From a checkpoint of a small model that answers yes/no questions on an image's attributes: fusion encoder num experts 4.
Rows from block 9 of the image encoder, named by matrix and row number. Rows with one number belong to one neuron. Each number is 500 + 25 x the weight over its row's rms, rounded and kept within 0 to 999. All counts start at 0. Numbers have three digits each. After the name is the row's rms in percent of the matrix's.
# fc1: MLP up (encoder.blocks.9.mlp.fc1.weight, 1536x256), inputs 0-85
# fc2: MLP down (encoder.blocks.9.mlp.fc2.weight, 256x1536, transposed), outputs 0-85
fc1.299 100:526512499492485555552521505492476510485507497489463459522558526489527491571474501482449485518520475492478487459533496472566515525505493529495533475540502486493493479519507529503505513517512475472525506536505514505533498488503522487490516599513500484513528519
fc2.299 086:498483509474462470522515520504441515555457512526537483456462485489461496515441501507515494497487494487525531458486483454490500482514514529447522464480528532501504501447521496541468474502513461521499503507513509519491511473498497469517524525516489491463485487
fc1.300 095:476546495508463494488487514526504542526491490478492487472496531517506557468546502508512490508491493533521506525457514518476496573487489488491492512532481479542463449473472472498474462507494491481480465528501459526474536516472453505504508495535470513507477527
fc2.300 100:525494474476481527529497495493401490491460544521508515520479505477553480474477521484498478535471526494518499513469491463517535485515470511501538422475476481492517496508515504513467514510515494496500515499475510507519500509493495452510494535483489519515493473
fc1.301 117:490523496502518466485525479495512479521438515477524555495487469495490538498490545523530488497488517526541505507520486497512507466552484509545481523537509514517544483504495497534469485532488496468473540505538509506445546542530516477519529511515509525470471468
fc2.301 109:510545511495503507473458502498460483474481519501485523466511498512489512489554456481469491509501500549521570471472487498506477504486479470503487477544511495500521491515499481486460501478512553468486498518532476478490495505487463489466500466515512492488507464
fc1.302 092:506538482510462480488505496482502535502478490497500522464505473523465514487500543511494487517487470531511520509503508491497516504532502504520481502488474468479525508468485488466494492488530460462536505474489494499508514534493518520510514515512485508516514497
fc2.302 102:473465506517514511510548529471535488535482509521516486508477500467488488468500518529507497503490485520473530516507512498497498478522483494503508451513486504517531503483445501503465540455483493548523541490480531546548465528477500529553496507469519506471501517
fc1.303 089:519521431490496487518494493543464497510529476500509479503505554474485482509495479497482502497489510492503506455500489530494522487483489514478531443478493453499482465503496454531507497522495523534529497494517495480527514510451478462490490514526509427478504496
fc2.303 083:547547478447490488485474469476478450491506502459471510515552485492521481447487495490509480448490467474502478502507503505515459515470486499501480501474516481519487523487526487523547494497519539489512479479480482480495507505538502492470496495523499521493506521
fc1.304 097:522499513484502477490492510510487465502507480500502475502523498537512459520513510474542526523530473515563487510522523431502464514497505468510524491506516507497497502554535511518524475547513504494533513497516524502524552502482465476514521476495530467462548495
fc2.304 089:516519488480491518521481480495465512544440493541501519486475519486528509514518493520500498522498493484492495512494495457508465523509501512498464483500488492518538481494473482525511478506524491462478457522525473501515535521478498535470488515480498477503493464
fc1.305 097:490474501474486484536479527531442532539557448473473489521519533516487507489514532474507484522523489525480482526507487510494472499523525480492548463506509479480442484484511493510521520531473495532466450539495493503496487492488488508481529496470513486502544528
fc2.305 083:551504481483474496502499564507432466524512534502545477476499522527462512488470533500480497476547540506534476483487502494491534510530495516489493466458466484489439528521518518487527525504465480497516472443515497472497450462500508492515529523503438490483489497
fc1.306 110:503493483511516510520510503509466541516495513512507501476498511483501506477485552484526477507496512478472518434542455499509502498501494551527486493477490522501495495454509497496494484505493511518478452505503497478496499502522502520479497568498494499487521526
fc2.306 094:483519498547532449465493525489530493501530522501505519522526505520494481469452481470528507501503505493511496457498513535517480525532559480507510484494509460490478529512466511496526499479517506490475545459520487487504488492519476541494503485479473510487501521
fc1.307 095:512489519479535506536490507483508484508474471504487502513526505503482485458502495512535482483460536499497504503544526521493472505537503507476541499515490520483486528497525468529555466531487494544521516472505528488466518537514499523495577464471483507535519511
fc2.307 090:511492492459518487488511549479483494527464487551485495481456510460513505503526521543456493493484514508506479525513525440500518474538476521478481490495489518508528509513490443504485508510473487535541476504510487530525505522453516499547497563497492492510520467
fc1.308 094:465515477518485486478470498519490497535493458461476501494514554525492507450483501460489469516495503547490519465494513494507508538500496517469517487521499490493437483521511489537476509518515521537468450507544471529489503473514453501541535461505495487539553486
fc2.308 078:557525514496502506488498555478479484530471523521508488507505487500502482487492516499498503485528500481523482475508434500472533487528500487470507441529505487465485527520520497517505498523471490520524480508507506529516465444480476485506530517468492498484522501
fc1.309 090:496506442516504513527510476512528478496505495506492483493501537518483502569469514535522518517505492505524499508477510536501498523555486460484521497510490458477497480478506488526509559536526465509517537547563497543502468523509489538467512491516478497474481510
fc2.309 098:502497481502486458499532473479479530498474464459469528502523472502498483512515473525507471505480488513493462494494503460526528520509515521471496542522581530505534446482483495493555542503500527521525488503479540519482512529473522456499485506536528519477523466
fc1.310 105:545488496477484513534531518515528508516522462522499496525489493491508450476515524441488532505532473508495469479549503455508456498509492520512499497497505503510478459533490479504531521503491532493491490498545522561521541518530493461500526493451507451502547450
fc2.310 097:544514568501522489476489506482497546472485492494519515495522518481502493486502495497490490490484495511495492495526490509481498517490473516473502511521503523530478475483499582521500479472465473508481501481511461492516475499501490528525498527511485501547527468
fc1.311 097:536488511461481497503548552458500497539511472507455500502518491519525499515536495503497515509508520486489502473546524508474458492476548484514453471485457492471494538462523498482562521497482500492559483512470538485490525513479522531449535544487523499470462469
fc2.311 103:498562483525463544495461500516480478511498523482463509466513479495491474477509501474518483502481525540492531475472495516489525499530460513534509467491487493531529461480474503504471515479547528458476539473476507469508526511479453467460488450520522512546508486
fc1.312 100:531540496447529550532473531504505499476496486543473488501528560492516531517493500491473522479508514463470445462511515460489509530495526494471533466475469510468489505502460482505513517498545481512486473497485510489543476505448511475501496522488498502538496583
fc2.312 095:521551481474473484498485493487440490472501510492463472510521514517520498465482492445521457521484510491501528489485506473499477518488510477548483489521482468525510498491531464512483504526523537469498529487504488472486516491494496458440495500512512532493506487
fc1.313 099:515537450473523507530468515508472499485490477517475476512551534490513511502518484501477483487502491449493486505515512536502521517512513469481534446483490496476477515486484497493491535501492501552499483508473504506503490490479489513508512496533517437499497527
fc2.313 087:521521467506478469530491500495473521480493508533513500510474510505501458485480510503530478491433518482485537452487471462505510503481513489513496491499493502506539497463517503508430513505523520489490542489521513515509518489469466452466503532482526509470527501
fc1.314 098:558457491496494554523492484538514490516515498549458525493487560519536451545509521505488516485500505515569450488523479482492509499511484478503523463526543488477532461506476529512495511531470521508508522529523549504514526495512516496487515505494518502500509484
fc2.314 104:491482509504495481519508521515541490495531488497547474530493557491515491517455529491515508522527493480502468517526509513503515473507497492501495507459473477507466523502488524564529520515502475512501535455494520502509476473516546514509524487481485514529477537
fc1.315 101:491456494458522490507511484497555502527469501532491517505511490494511522506511487508535504486495465518518476511487468507520510517468473475479551529519500478495491451500456515511511483500519441520475515494497481524487523466475492475509496470543492524522520535
fc2.315 091:507479513471505528477518508451500507505460510533521504519498512486555467495462503483491492516465509482496514503477493476537496483451488519486460439482492491516512517504495525569473500506510478531520478535459533519555523505501516511533472515491480492513464519
fc1.316 096:467520498486523507537464530508465535484497488533480484471484526506488460486486507529527476507456477489479474534499472512539505554523518527524548464498477504510472529537493487512553470477499531493484496504494487509518445551506518510466530519479485497521540497
fc2.316 090:492468505544497458522530510465509469471471523508487506523501496514530448461494516507507494502482443523487499473507481478514496478491513530459489478514541484531505515512494500530534499537497513536532516488457554505489493482504520544520526498524494521487475533
fc1.317 093:517511464484491532488509508541482496490528476493483508508472543480547499575482548479502507477487516494549453501528478484495518484516471504529483484494464457495516479551450502545488541524528505492518537513565520558505535527513525479492548530493512486471485522
fc2.317 105:519481451456502466497522472484482537495469501465501522509526512504513491522482459498537507478490523440520459514496496488514531542492558512497508495477523491467492515502502463509546506507474486525513466499499483507493498508483543472524463549498474505468532515
fc1.318 097:490514419479488522493546462506497485530493506499517468535498509497503494484501472509431533532508511515513529490463510496522475487440492477454480504506501502485504496496477487493522560474480534542496511503514496505510443461483517496474473475458460497502462486
fc2.318 097:519474495472492510501502529507519510458473498487514461519508525454503484516501522502487516446527480524494513513522505483474508454529475493472529446496475545501477513457513492519477508503472471528525508510515526499508484460523528492523502510474509468479492509
fc1.319 093:520469511499508499505471540458503511508456437503490522482518491499474490499483525511519496495472492515499493509557493534496501489504469525532535511487485518483452506504480500472514474536503440482536494477497501525475495542476523512517587532514492533536550519
fc2.319 087:486443494493501489466523560466536506537485515545500486517485491495489481490492534523499513484499513481474501544506486493493498513466511496505514418500458511502534503501485508468466498490474460550502494487486501535553481509516505556565483552480518490500528517
fc1.320 089:541510470475475535545499536516491445522495488499476524477483522543527491492521537458488532512519483488482529524514523516489523500485507470505477465500472497505481498532512485495480567501516541490500469510529534492515521476499484462492515498516546464452516499
fc2.320 076:502497515529482497523487499514476507504513519496469518494441513503481479521534510494454482532471472536464498464475479444512536526510509468482490467513519548542488468490499470521496514500512505525526517561473509499544493515462473492489503515518516505440507466
fc1.321 094:520483480492484582537496541498486495512537462510430493502513568493490501548533522519461529515532466487548462484512511515485502543533548473515540479540506485497496472521488493534514513527503444491477478545503528497530490522507491474507511531486489511509544493
fc2.321 105:482492516508482471509495512515489519479537497500524512511513540536525471505466488475516517523518485473512501509540466532565490515478513490483481503457502465491455548497541523573520477545501490503520517485493498483522490454526518527514530492506479501527503539
fc1.322 095:506513486509512503492497459523523531517500512568524491535491522460464525467490489486502533488513501550457500468490469492524505496537468476481527500489514474484539501468493519539494484563501478512508496500512489506488476466455495482521468525510432483514532513
fc2.322 114:563522480457538529487519465470503491466446513471478514499561471479479513492533474528490528486543507497503515491461513527476483498464480503538487478523512528517519485492487446466498501487475522513512508500508484491495514510479500474478468467508507465498516488
fc1.323 100:468514505463493525519505514479490499492517472521499533471484508504549473537494533467551492484500449498554446531515507510480505518542536492524501469517520482499507496521492466474520527511518516488528526526525454523521579573496528509490512509499524462462513499
fc2.323 103:489516505535492542493473512524567503482529474463506508495485492468436497490535492498486534466511492514449488526515479519482510516459471486516492554531511479471504467522481516466546456483484507506486466533495488468464488497503485532503470491488524476437547516
fc1.324 099:528540539532537467468438499519475486493521468478475492493477509509526503520497532461493483516522526504491485496461488474506482512499543530490462485490488477474527505518496477528530455533502542523497476495516497486473582524458484489458513515451502497443467518
fc2.324 107:518516465451504554493519449511536552516459473477484493496516531485505519536489503515508533495529521469512466543461493542489472500503500508518468534479490503479491499481504441514558480532494504478481522511512489486473518492487517511492483493495502434521473527
fc1.325 108:472502492501436494500522448479490511533468527482524481524509518504454468489551536519491480524507504529481527505508494473532452521513507512486502503469526506519493528516502463508512510506492508505490511474523470529543434460505524509527487492486453489564513515
fc2.325 102:521487499496517522475516530492522471460489506490502474495529505484440482476493522504489507432534508509473532451490501526456475449504485476465483505544505508504548511545496495493495508513462485512520544476535529472471456481523501537518509501497491471456490516
fc1.326 094:504556506473485501495489521502512534498478486456504498520496545488513540496494513508509485486465493512512491473511542448484505520516505534505482498502446479481487502507504464486475469544539492527492518503487495534472561523520512470517566510512495523493469533
fc2.326 109:532481433488467454553528495516479519500499498480477502523470500513522493477482514523521469487490506505512459545485509442503556499545499553507523488432506495516529483465483477471519529519484470522479492466476509543512495523482482455531472534457491524480507478
fc1.327 100:548493496451465547471465524526493510509528499519509477484484532502530479500508473502492541516519504511504490540536475513503545496491506497500480474467483532528471552492497520488524510500511511490517484437495551559493524542508509529537535468483535506421504517
fc2.327 088:521486504502500459492520510491514468553473520500502527481488521542470481487482474521544513497498536473484493470502498525497519578539556505512511489497511472471535472498456503483487476492504461491491524490487494522553486520466465466522491499498449502462510482
fc1.328 105:518479496507495521532509548482526507501505482491469454532488509484499481475509484503520537529551455501495455485497498494493506532499525517472483501503439519531482511490516500535536515516494529507496500493490499490493481504518509479458529512520482502491548477
fc2.328 108:470474524512490484495502538530486517529521481516518482473466550468491513548505520515488499482514498509481506446499498446504506487504489478458473507506461526495496490477494481511513496519477471508526467560539493498508500464482503522498487511485506449452509453
fc1.329 102:470557499506484491505497481504496502506468489474482519507534516493472539485528514530470471502499544517487464505515540516474538464514505480497496497485483460498475552473489515487519520484492478503516494500476497508472472495464496533482520491445481510511454512
fc2.329 102:534522473508488550509481536495469497494472500515501498456506530494496490477506479491482507481517545539502576451501511475495502484497483495513498474512499491470498491497483501462442500497488490468502525519536488477503469466481456464487522486495515491460549489
fc1.330 107:532533520474473478518496486501493512490505489508494481484514500536506496497517520473490504512519504526512415464527562476533492521511456496544521487510528489503509449491491468456515524484501514495520493503507489517524526512504508503456514515498473493512538520
fc2.330 114:528537558482552503497520539474540495515527488524532515518503503473489500477531502516490490499504475513476503488494527514476449490487490458503448496506461478549459503510466542507508477461473462517481505470513476528519478533507479592530494500512492517475462475
fc1.331 100:491530488488575484521483535521476488506516537523463502510515513496518492493501452492552505476513487488481477528453487531494478490479505440472523493543453518500530497466463490480565512496474514506522514513465520495501507489483497517464505476485511497506530492
fc2.331 098:497486495522520488478494529496483525480499471506505497495461531460523460514519493537467449528479478539478479518529514474508466425499478521457462520508500483534498497498492467506523491501488481521534478511458516530492501521480538556508509498549510524521495479
fc1.332 101:488518494513478529467457512535501501493514482515462482484507525493530497515498519445480487505503475529535489509547483498498511525521478504501564486550512480534469467527490524516497490501530494486516486564539484531493547507501476500525532502504488479478527534
fc2.332 100:507478510477505488504517508470442527521484538545513537505501480507537457500478492502531497544458500436516487478534468542531529527474534459468504461502494493498494518529535526553502480531522486533536484538444508514541517517485522526518526567525474501527503499
fc1.333 101:487526454479505534492519528491502511539499491490482515495488527541517512486520477500458469443458504473494498498505524489484494493489518461475512492518445552484515499504483492509586521484507516462569498488510507522525524469516500487530516496482499490502477479
fc2.333 087:523517461469512462480498441486520502499513461481461497469518460497508509461516498512473469548509506536448477544518527497493470521519518524502478561468545505534469505454469462493567511468496510494504466462502478471459484562525500520512464490536504532562509500
fc1.334 101:546505505507556511547472500490494458507503500553492537498512527545531480521502510483529526493554488482502453493503470488474474492494511484506561511521499469481534484515496503531552476536502500512523507510497537458512559505488513484478503515523538489478560500
fc2.334 099:476492523495462514489502526541491484520471507484508454489448531468516491517508521508522492496491482541478488476495491468484503429504482511490499501475454502516497439480478513545503518494519492497507461537477543516513510457488523529499485458518546490448475494
fc1.335 094:531469494477466584511527540479540506505517464480477496488474526503542459515522520478455536508539521498467491473505474484496495494463510509468469478491445514533482525493499505518509527527464513536513496483502514507456521512527566464488531519490476508442497499
fc2.335 097:482504485500473523521493511524490504533497511523492491436473515494463507526492503531513512473512534496497543439487502484474486513498503491483484523545485496482567471516499466478462512497490493479493481540510500484497505476474469493478489518493514474447516460
fc1.336 109:533476489507539505498489502481518481530469504483465497493523488491484492513490506516448506511542534492491480480517499521521515487530502499490515485556509509490491471459506525513514507518430499533494473538470526499475485490494500522448523491476525502511519476
fc2.336 106:486534479492472480470497520451476513539451524500475511442499443494501490490489494490516509469502528502465559447513476482505498513508532532508536438490513540508484515431485485494480501513488481522517507539514473490491498507482484482537497503541487485485519507
fc1.337 104:478489490492513510473500510511498522501514509526484525475500527538473505523554500533500465454470489474556476495500523513473518495487531473496559456539495510499506525500483478458525495464516469511504485498486486510562483506422497509500473516478526486515535523
fc2.337 116:500515524530482528537471516514514513457543467473474506516476512518493490491538485463492473528473483532490515476544475501500489504465464496469498531528527502505481464504509569472500462506494506491493495525491499467459500474509461510477513504499541490555531482
fc1.338 092:446516492485451513475532555534525529507523483497451524497471524511521525482518526499480483464473485492504473526478515458476506516468491454467483482515436529522500511548475484487508516458517498534476491476512452535529506506517483452527506475495477511503490519
fc2.338 100:490486471495473499507515514527503497529493478508476497463480485478468498501523522554513494466490467528438470490466493445456502493535456542469494539527528538520545458460467428470516528479480486520487457527493524529495495536455474480537448483528520486496510467
fc1.339 095:489508488485502496506501572493508492508498470522466500505518472481477508487498492496531459467488474496533471526506506511511494512497493529511556473554483489515448453486508498486526496489487495511480493525489502488480487545476479524453549519524510492528547511
fc2.339 093:452483519554488533501523549497499512500524486511501503535429526459510464510527512515493465495458476522516463519501504493538484446512465492467467478504502521529497473495482512507519508498500488517483488553475526522507518510511496534494475521522542484490487505
fc1.340 097:501502533498494480461482529521522467523495498469500493512446498496504516514544486501474438477477527503523473498503464482506469510485524560515488503512472469507498472504507480538510447525479521541452459523507497510421508507500491473461548519534504488511474500
fc2.340 088:465486482495472485525512509505494466502495536495507472525470549494535485529455517486481464512501507507555540526476508467515488486540503518492469426444448501516507526526508500517469503536554511481496531514473541495524515487508474500480513485483497466528446509
fc1.341 104:497514532482552466523480466515464525487496528514515522479528505521467474485466514470515454505527517524471490457537509498522486483544482473515547500500516500447532501466518493528514475528479516497532505509507509512525484482509514510493505483459495491551519499
fc2.341 089:542537534472510454470496506471498538519461513524498521482493480485494508506518469489520490481477486517466547431528507450494492507482507530496530454529478507525487517490495525502449505471487494500485496508542484531512501513460489501513496512540505503435518470
fc1.342 088:509519463490505522493536483467521474533489498487500547488499480527504491515492522491496480489481511486495540443521446501508510494450542526518483512477439505484516539493421513505511500514476474485558489475475510486473491496508572494505517532513485505483480482
fc2.342 081:444476525488497511489497494480515502500517515485480510513462517484485492486528517515451483545472446528496521498503510501537521498515506489505487396486479501557474505509504497501479543496522525525512514477439534533558521509484497554496491509537506525523492520
fc1.343 099:472520501468528500498503488493487515550480506520514439479516514519511509543490464504510536543538469514478498483484522507507465549444523490482534503495512462473461484486471489445506496470479501541503516502506453492493492482454491499439482488521499515459518539
fc2.343 102:503464463502475470504505514517531513503469474499539440526487513484492489531471526509525494467506514503463477502504518450518520457549511513470534500455484525493521520469490490507512520506489473525508513476525553517481496472501529467522492517444523467460504515
fc1.344 107:530506491499500475494499505523514492507500491518484549472496509549494518522522559502495485471522532508500458510516491479512508479484465486527492491520487500447512451482456475476526520476498478516501496461497523497541533538468521498465486500489528515507498521
fc2.344 131:495479504493499550524520534496530505482513485503508467481463509460465510524539536548464497480504467532457521478498498486456507454480450499486495510518461538533512483482500505501463510485470465533518514534497513530533488501484484532516494513523524477483484450
fc1.345 092:511476459458504525463498510512478477537510478498495499499471528502509468512497480538536505523485502508508523545527455521540547504517526528489496480517496517541461524530504518495534503517506505500457502490533500560502452545475510480495522492486521473486489470
fc2.345 091:519496504537515495493522516484534470553495557515504490527482529488499508483487524536533508459518506484454486517511521541477520529506533475525521427495460476502481474480457512489522489485466457501489526491528497526569489523458501507549497488528466489500504481
fc1.346 107:533530478481559531506495492571472476529516522540505508494519502533523484512509512470490512484507514457487504486490489509488478503479525479466527492505464444469533504508498482512522513484462548576469495552519511492511496481491478476456495471503518452484517499
fc2.346 088:495477495518475494527497500524512493482550485502549453526467535475461508533510528516502506459490474506492501518493519449492507472525494534483509488502472526510540499472478532460475499496460502517495500484526532523493492493502500484510492498442522456475477529
fc1.347 088:499520478471465472492516490485461539547503512478468447505506535515502526484527550511491486547517493524461487480503516524539504540509515487513494471492518493494507516490477502481500525507496493508519473520503493504504485480500495524470505497516491499450491515
fc2.347 091:497486483531488509493496509496530469521456515497486461490445541511472487524500534506498511514511500510526480449446484512469524481508514482494501514512488504485542481558522502506518515506477499483521509530525517504489497476494491485483497508474512473457511498
fc1.348 101:489501524491521449514493467488514512502486523502493442528524506487485501510498492544565494544535482535545497541502495507557487528517489497491503492471538494483501517487515510467478482522491470469500507521468476484493509490492526519500499474499514499493492507
fc2.348 099:487507464498479499446494555525537505516468498529514486462516525473467484511467484493506507458534564514519578451479497483479500480491474495500506462497488531467514526462488495482476487508494486477501511522554494474480488458503481517510497489497516456503546496
fc1.349 098:483513472488558532479466476518493540518515511534505500505497535479527518484473492479529493480480478537480492530493464496523511508539472476495541488513492467499498486469474522492497478546503470502503511528491488508490501508431507538499484503511460494508524589
fc2.349 105:580510471483510529478483488472483509498463538502486494497571487505502551523524489507476548477547525474504498488456498531484489531453483501541491458500476519473524490465511467495498466514481478482482528520534438474516514487500483459480491481509455443522498455
fc1.350 089:503525497492500509521483512509471497494533434480450528503510488502523483462488523452511499488513491496486495503497507534494492485510479497509467468507478481534475502464489514481495511486513561483479481535495484490465518540487509514507509479459497437512502500
fc2.350 095:492537562533505528478506506510541522467494523491494511492516518478503474511536472503492496472489450515482501496513475517503475502495464458454516490544500539502494473479494504488509497493504516504493476565488518521507515500470477508511514517493526476541499483
fc1.351 104:513526491505550494515491516501473502506474509547502520471508488536495498474498526500530514490498505464510507486523498506504508495543471499521529498506494517478502490469544486482487509491501504511518456500510533514495524519528528520490511511511522510478514497
fc2.351 087:462524517547533463472486536520492508508547519494524532539525478483497495451522467492489500493503503550500489509520554500521525548535503487520508477483486477525452480489435508473492505441521520489465531462512488505520467525549495546505479481472503540495524517
fc1.352 106:545486497494498525515496523486497519491538494500452492464500514538535458529518489484457512501545554473450482447507506457493461503475546468456490485498460487503534526476482507516502488499468508515540433523485501491529511474486522485499497524464509472495510478
fc2.352 114:502534496498473494454475504518498541506529508495501502456529505453495511522472491498529543473515539492453546461480501490477496528510489514495503510533493463465511472469473519476478492469501495475453476500534481479474494476489472521485483503504514479497537466
fc1.353 089:510504440506512539533549494496527455470502499542501518481522512526534476575457528534522511492501507486520493527485516518486520504533481456488545480527495435500508463501503503507508546540508492537523518547506502504528495538471504526432507495521509488473478524
fc2.353 096:479480470479515487507530479467508523503489463471490524538519494483481486505527476516508499509472476492480444520481513471523529510500509512513487539495536506521535449485473481512530530482504536528503517511467537537498518534478503490487458532516536513492508491
fc1.354 102:469511485499472544520485501547476509487539483484486495469543575510491527529530481492475498484495490478523463474507538504477510518515524497466520495515484490522502468516516489526464529519485495524460472553532491481480455497516459465521508510480496513495510529
fc2.354 119:497493495459501482447501505508471511469502511482521504528539540549550479502448499461501479542523519450530546528469504534527467524490540456497448453471457503479447549501527525525490510545511488508518503481478500470509492487510522546509497502547486488528461504
fc1.355 116:486529448447488534549526518490486477501489490508505484524509517491558475504480464438522540516506486479512490484546490500487492497462488511506504504517535521497470457495460519485491551519477528471514505516520507544503503492521503508481530516458510508490493466
fc2.355 126:507499519466507507473502490499556537490447489502522487475484486462474532525540499542486528492533485513486491525502500477465497484475498521481509470542511582480476529466513504484506482482455467518517429541538476516491501534481513475523466534539503472501511483
fc1.356 103:473479469501493485487486479502497494484482499487496474476524521510530537527481474540541487530492519541530501527480492520517494483472451484454492493484526507504483465495490511492485501540476456554492529504469478476443509494452490531477500459515502511469456506
fc2.356 105:513513494449505495449470515480506532498476478523510504505551486458492510517479478486490527493502539495475559470462502485516522512474488507498502455483472497506484521463497515495455464506498490501482508475542466483519520500506480541505470535529496471513534458
fc1.357 098:472513478505534521506498494488495551527509493485489502499498536521543503469497471474513484484483463531498552510474480517494479519490486544499554493523452531484507486522493498491477495516530507512518539508526480522512492512510511451509529499499494510515537501
fc2.357 103:532482440470476453490534509500448509550440482512473505473476485482521507479498517539492502476491493513490454517482495449502526506530503559499506513452527500518503465486486467510527546502509481515504463477488526544514514533445484452558483502517501524497500489
fc1.358 096:468487445496448512509501545478473522500500492481466485511531516516486490468519509521541482540481495545551507509472489455510499514504510511503481494505534525515454480503466466470484541519507486494465476480494460526516458488477477518539494499519484502534479494
fc2.358 095:503472474541462509523478516490458472521492554525493486494442509509507523484484536494507490484484530498504497513502492491490547529489468521505556409466466493473523487500504513446488514524461480503477467484489487509535492488492475474529503517489487486532542455
fc1.359 104:485507427494515538536466529493474517502493480516500520470545508443533530505453495503483499462440511494493452476475445526500566475477484533498495509486478520520467498493422561517512489491514476517483480499494494496498488496492503507525503506508479510524504541
fc2.359 099:511488501529502456500525525457473505533476546517504522514446506528534453503496490514501461525474497495509513495501503496542480545501524525480473405483499474492514513492492518510483514505499475515506489487456510547565499517460504492532503510504457533517523492
fc1.360 091:498486483470500441505491513532531515473501482469483503530504503498533523510510475518526485481477504538495491499475483473499504484479432482477487501518475507448500440494478519498533490517448522535474495523462527550497485451494479538468505494548470532511506532
fc2.360 092:524520528441530505478463484480490505500485475497493511495530476504508471478538449510473468526468459555497492501512521495507483464473473481466452510479502476556456505511477522557528482477526526492512498480488492495518529526536492548463489502531505543499490494
fc1.361 092:512488474462509484506525540526445489502528479514452457506545508516519471535485496487533498518513474464552519534484504542529486539476510485488514451543521502472473517501513475481506573493476498505484507524509505519523538518508512524492525478503535478472519501
fc2.361 094:517524508571445509545496508536514493524487485513511513495485531503500462498431520467551522506489527453530495477502459475519521547474485476465536524496482502484540520498511553514524489525530514478473519514500523465518503448472513493463533521465500479496511511
fc1.362 094:518482481500462508499477545542443488541513474488490519456508504516485493469483547456514490504524525530530499497521512486489517500508511487475501480502496490523474477485504472512543507502472518559469490500492488496495537500476470515490504466477498457470516480
fc2.362 085:535530502515526532428524491486531531474489548448492494527501493522473492500497496505486494483516488501456473508478485534498504508520530500474484440502473524490460501485469491462538464505458481538501520525497494490533491534480476503479473495529483495479493497
fc1.363 105:491498512487530533510493502495490511541501465529473500480533532508494521505492477466520501483500470509488484519461526546492523566476487467458562515528476470531459478503486504491509488494531455525466531510538477524506497482467459519517513483517488500543539521
fc2.363 114:542511463499521507510508509459453513505446510539495548505471526504550494481510480516508486532462521485509470506478489474521499516508504518503500496497520473487520503505481460515520523484513479501491521501489474530519509542442497455513491527490471524506492481
fc1.364 103:544497436491494540498508524485483506545532457511465522500503547531524488529497488474478489462470531465518441481498483515500522516481514484507527450543495482519514493506456493519533517497529487525476486508549520508517485483472512504506537560502503471509507517
fc2.364 089:524522475485516462475520511518532496527511511500543463483489500485501479486498519516513499452508509528459479524510541465495464478534510502479473481514505487493495515455479431526553515451495492515519433499524518496484477521453544520514500502531528517505529502
fc1.365 096:489558510491469505538519505480533499507504483481483503503482522504513519513513478484503483481484525521462461501507509467494510514482490500465486495486445470499510534506492518501519455505505518485552536507480463472475522480493513493491528547524473513484454497
fc2.365 089:519510501492484492504472506496464523492474475468498489505442504482515504484524486496497486538490514520517478528502507503482506493490477492477519505482497495504482518464527518509514489480505492485474524476496482512516515498503487488486505506517496536580496492
fc1.366 108:485524479459516520488528539484494541518486492504482478535499552484528492491526502520487488512492509483515476479516495470524526502476518497503505476508484524493478535482469528469517502488473511507517469493488503526506500496489541515485510535478519491510486467
fc2.366 088:527521492508509494501499495507470471478522472478493512475472504510501483483515504494533473529474529542495483515493532503468535507507479488493513559510491497482533503528495491485510506460495520476501513462523485504505492531479488504475514502499539556517532482
fc1.367 107:506494505493512541487480502534481503485534516570511510459549522506519495480475502446509517466508463507504521485521466481502538535479475500500549497508480492518486481511475511497512491509514469486491492469530475513530534496465487509508492494498504491490557532
fc2.367 109:533522495465474493462494484486486502521457550507465497507509489506553481471467534519509520516514468493491505552503466516502454503508523495524464450474442469514484480493470503515464487505544484494488527495476510508567504526480510530485485483503476529497462477
fc1.368 098:521510517476505502527517482495494502520494516526488471522530533499482519549498510516477487517532480490482503441529513482523514549519520506540540476514493474448519515495512514495514487525499487435523494541506549494523492467503508494496490568516528513525524487
fc2.368 094:506506503495512466533532534485486524517469489537540521502494504494468474495460429499538493512480534476529523460493496471509516501519553488487515491512529497477516529518492505513476503483499475502521526505534480487485497473516495486503531510459481511443506532
fc1.369 099:536499507472439537540513563519510486474533448440459494495499522504481453503510517465473498506516528511517444542517497450504501478537489496525481452502480509544432481512530460535510510525474547507487505482518517510532483526536489505505570501502495473512482473
fc2.369 097:532509487510506492519519472489508533525525530530537482492480564499501542543508519533493509497520511456499476560488533474467508509492525518513491467511488511487499498482495473496533483522443459508494462543519471519524500534421500467508490513520481462490510472
fc1.370 106:505478499491550496536505512478497506516476492493469512487540500482506494529474507509479518498526522488504453488522488527507543496512500515491521499541511531475481469474464530498523495518426464505490474496465513487477505501501504562459533505490498529485510503
fc2.370 112:488512470479493474461499514440471515516458540513481517457518457485514486493523494515495525477499496503478545453520480480500504511517520538505530449501516553506500514434493474495486498507474488540522489533509477505505503516485493478549488516539492490497523500
fc1.371 112:514489540485519494507525515560478512548540495516503522470515517532478517497558506472490503483538511478522529517486538486493447515494507486545535502566494474508502488500509447486499497494465496517487473529510519493484552494505507493484492468463515494443511494
fc2.371 103:544506477517477471466520472466486493490452512466468522544505519524536460456450503486554470495478517471468487476489504498530492525536528535486511480460524479513465520507493500454517515527510501507510502478488537497523493497493524471484503475467498525481511527
fc1.372 088:517519516475519503474504521505508475543513487496498547483508513531479508471522514497484467462473532505504532490485522481476460482525495491531513498499452493500457510525511456527557485514512496455546491480507515484496484530486557497513514501501493486520487528
fc2.372 089:508491491439487499440514468503469486497434479481453500474517481495496492476508530536469479497513480525423483525509516463514510480560494531480485517464509522531448495457482436518521507521498498540547463505498527496494511549488513516505454502553524498512492510
fc1.373 102:516539511501488468521502481518480487512528498494490488537528468493538507513484532469497493516525531501473507471493472502518484508482514522510467485474487465465508511460505494522534511530517539482510515538524504525475539494459521521499512526467471447477460511
fc2.373 106:487517486487471549476545451527502491517494501498492483487488538469514492499494514524494480502492494497498491536468485523484457460540453528491472502492495519519499450456463465522527535518508522486499508544457546543492518522472511485530478446515521478526443499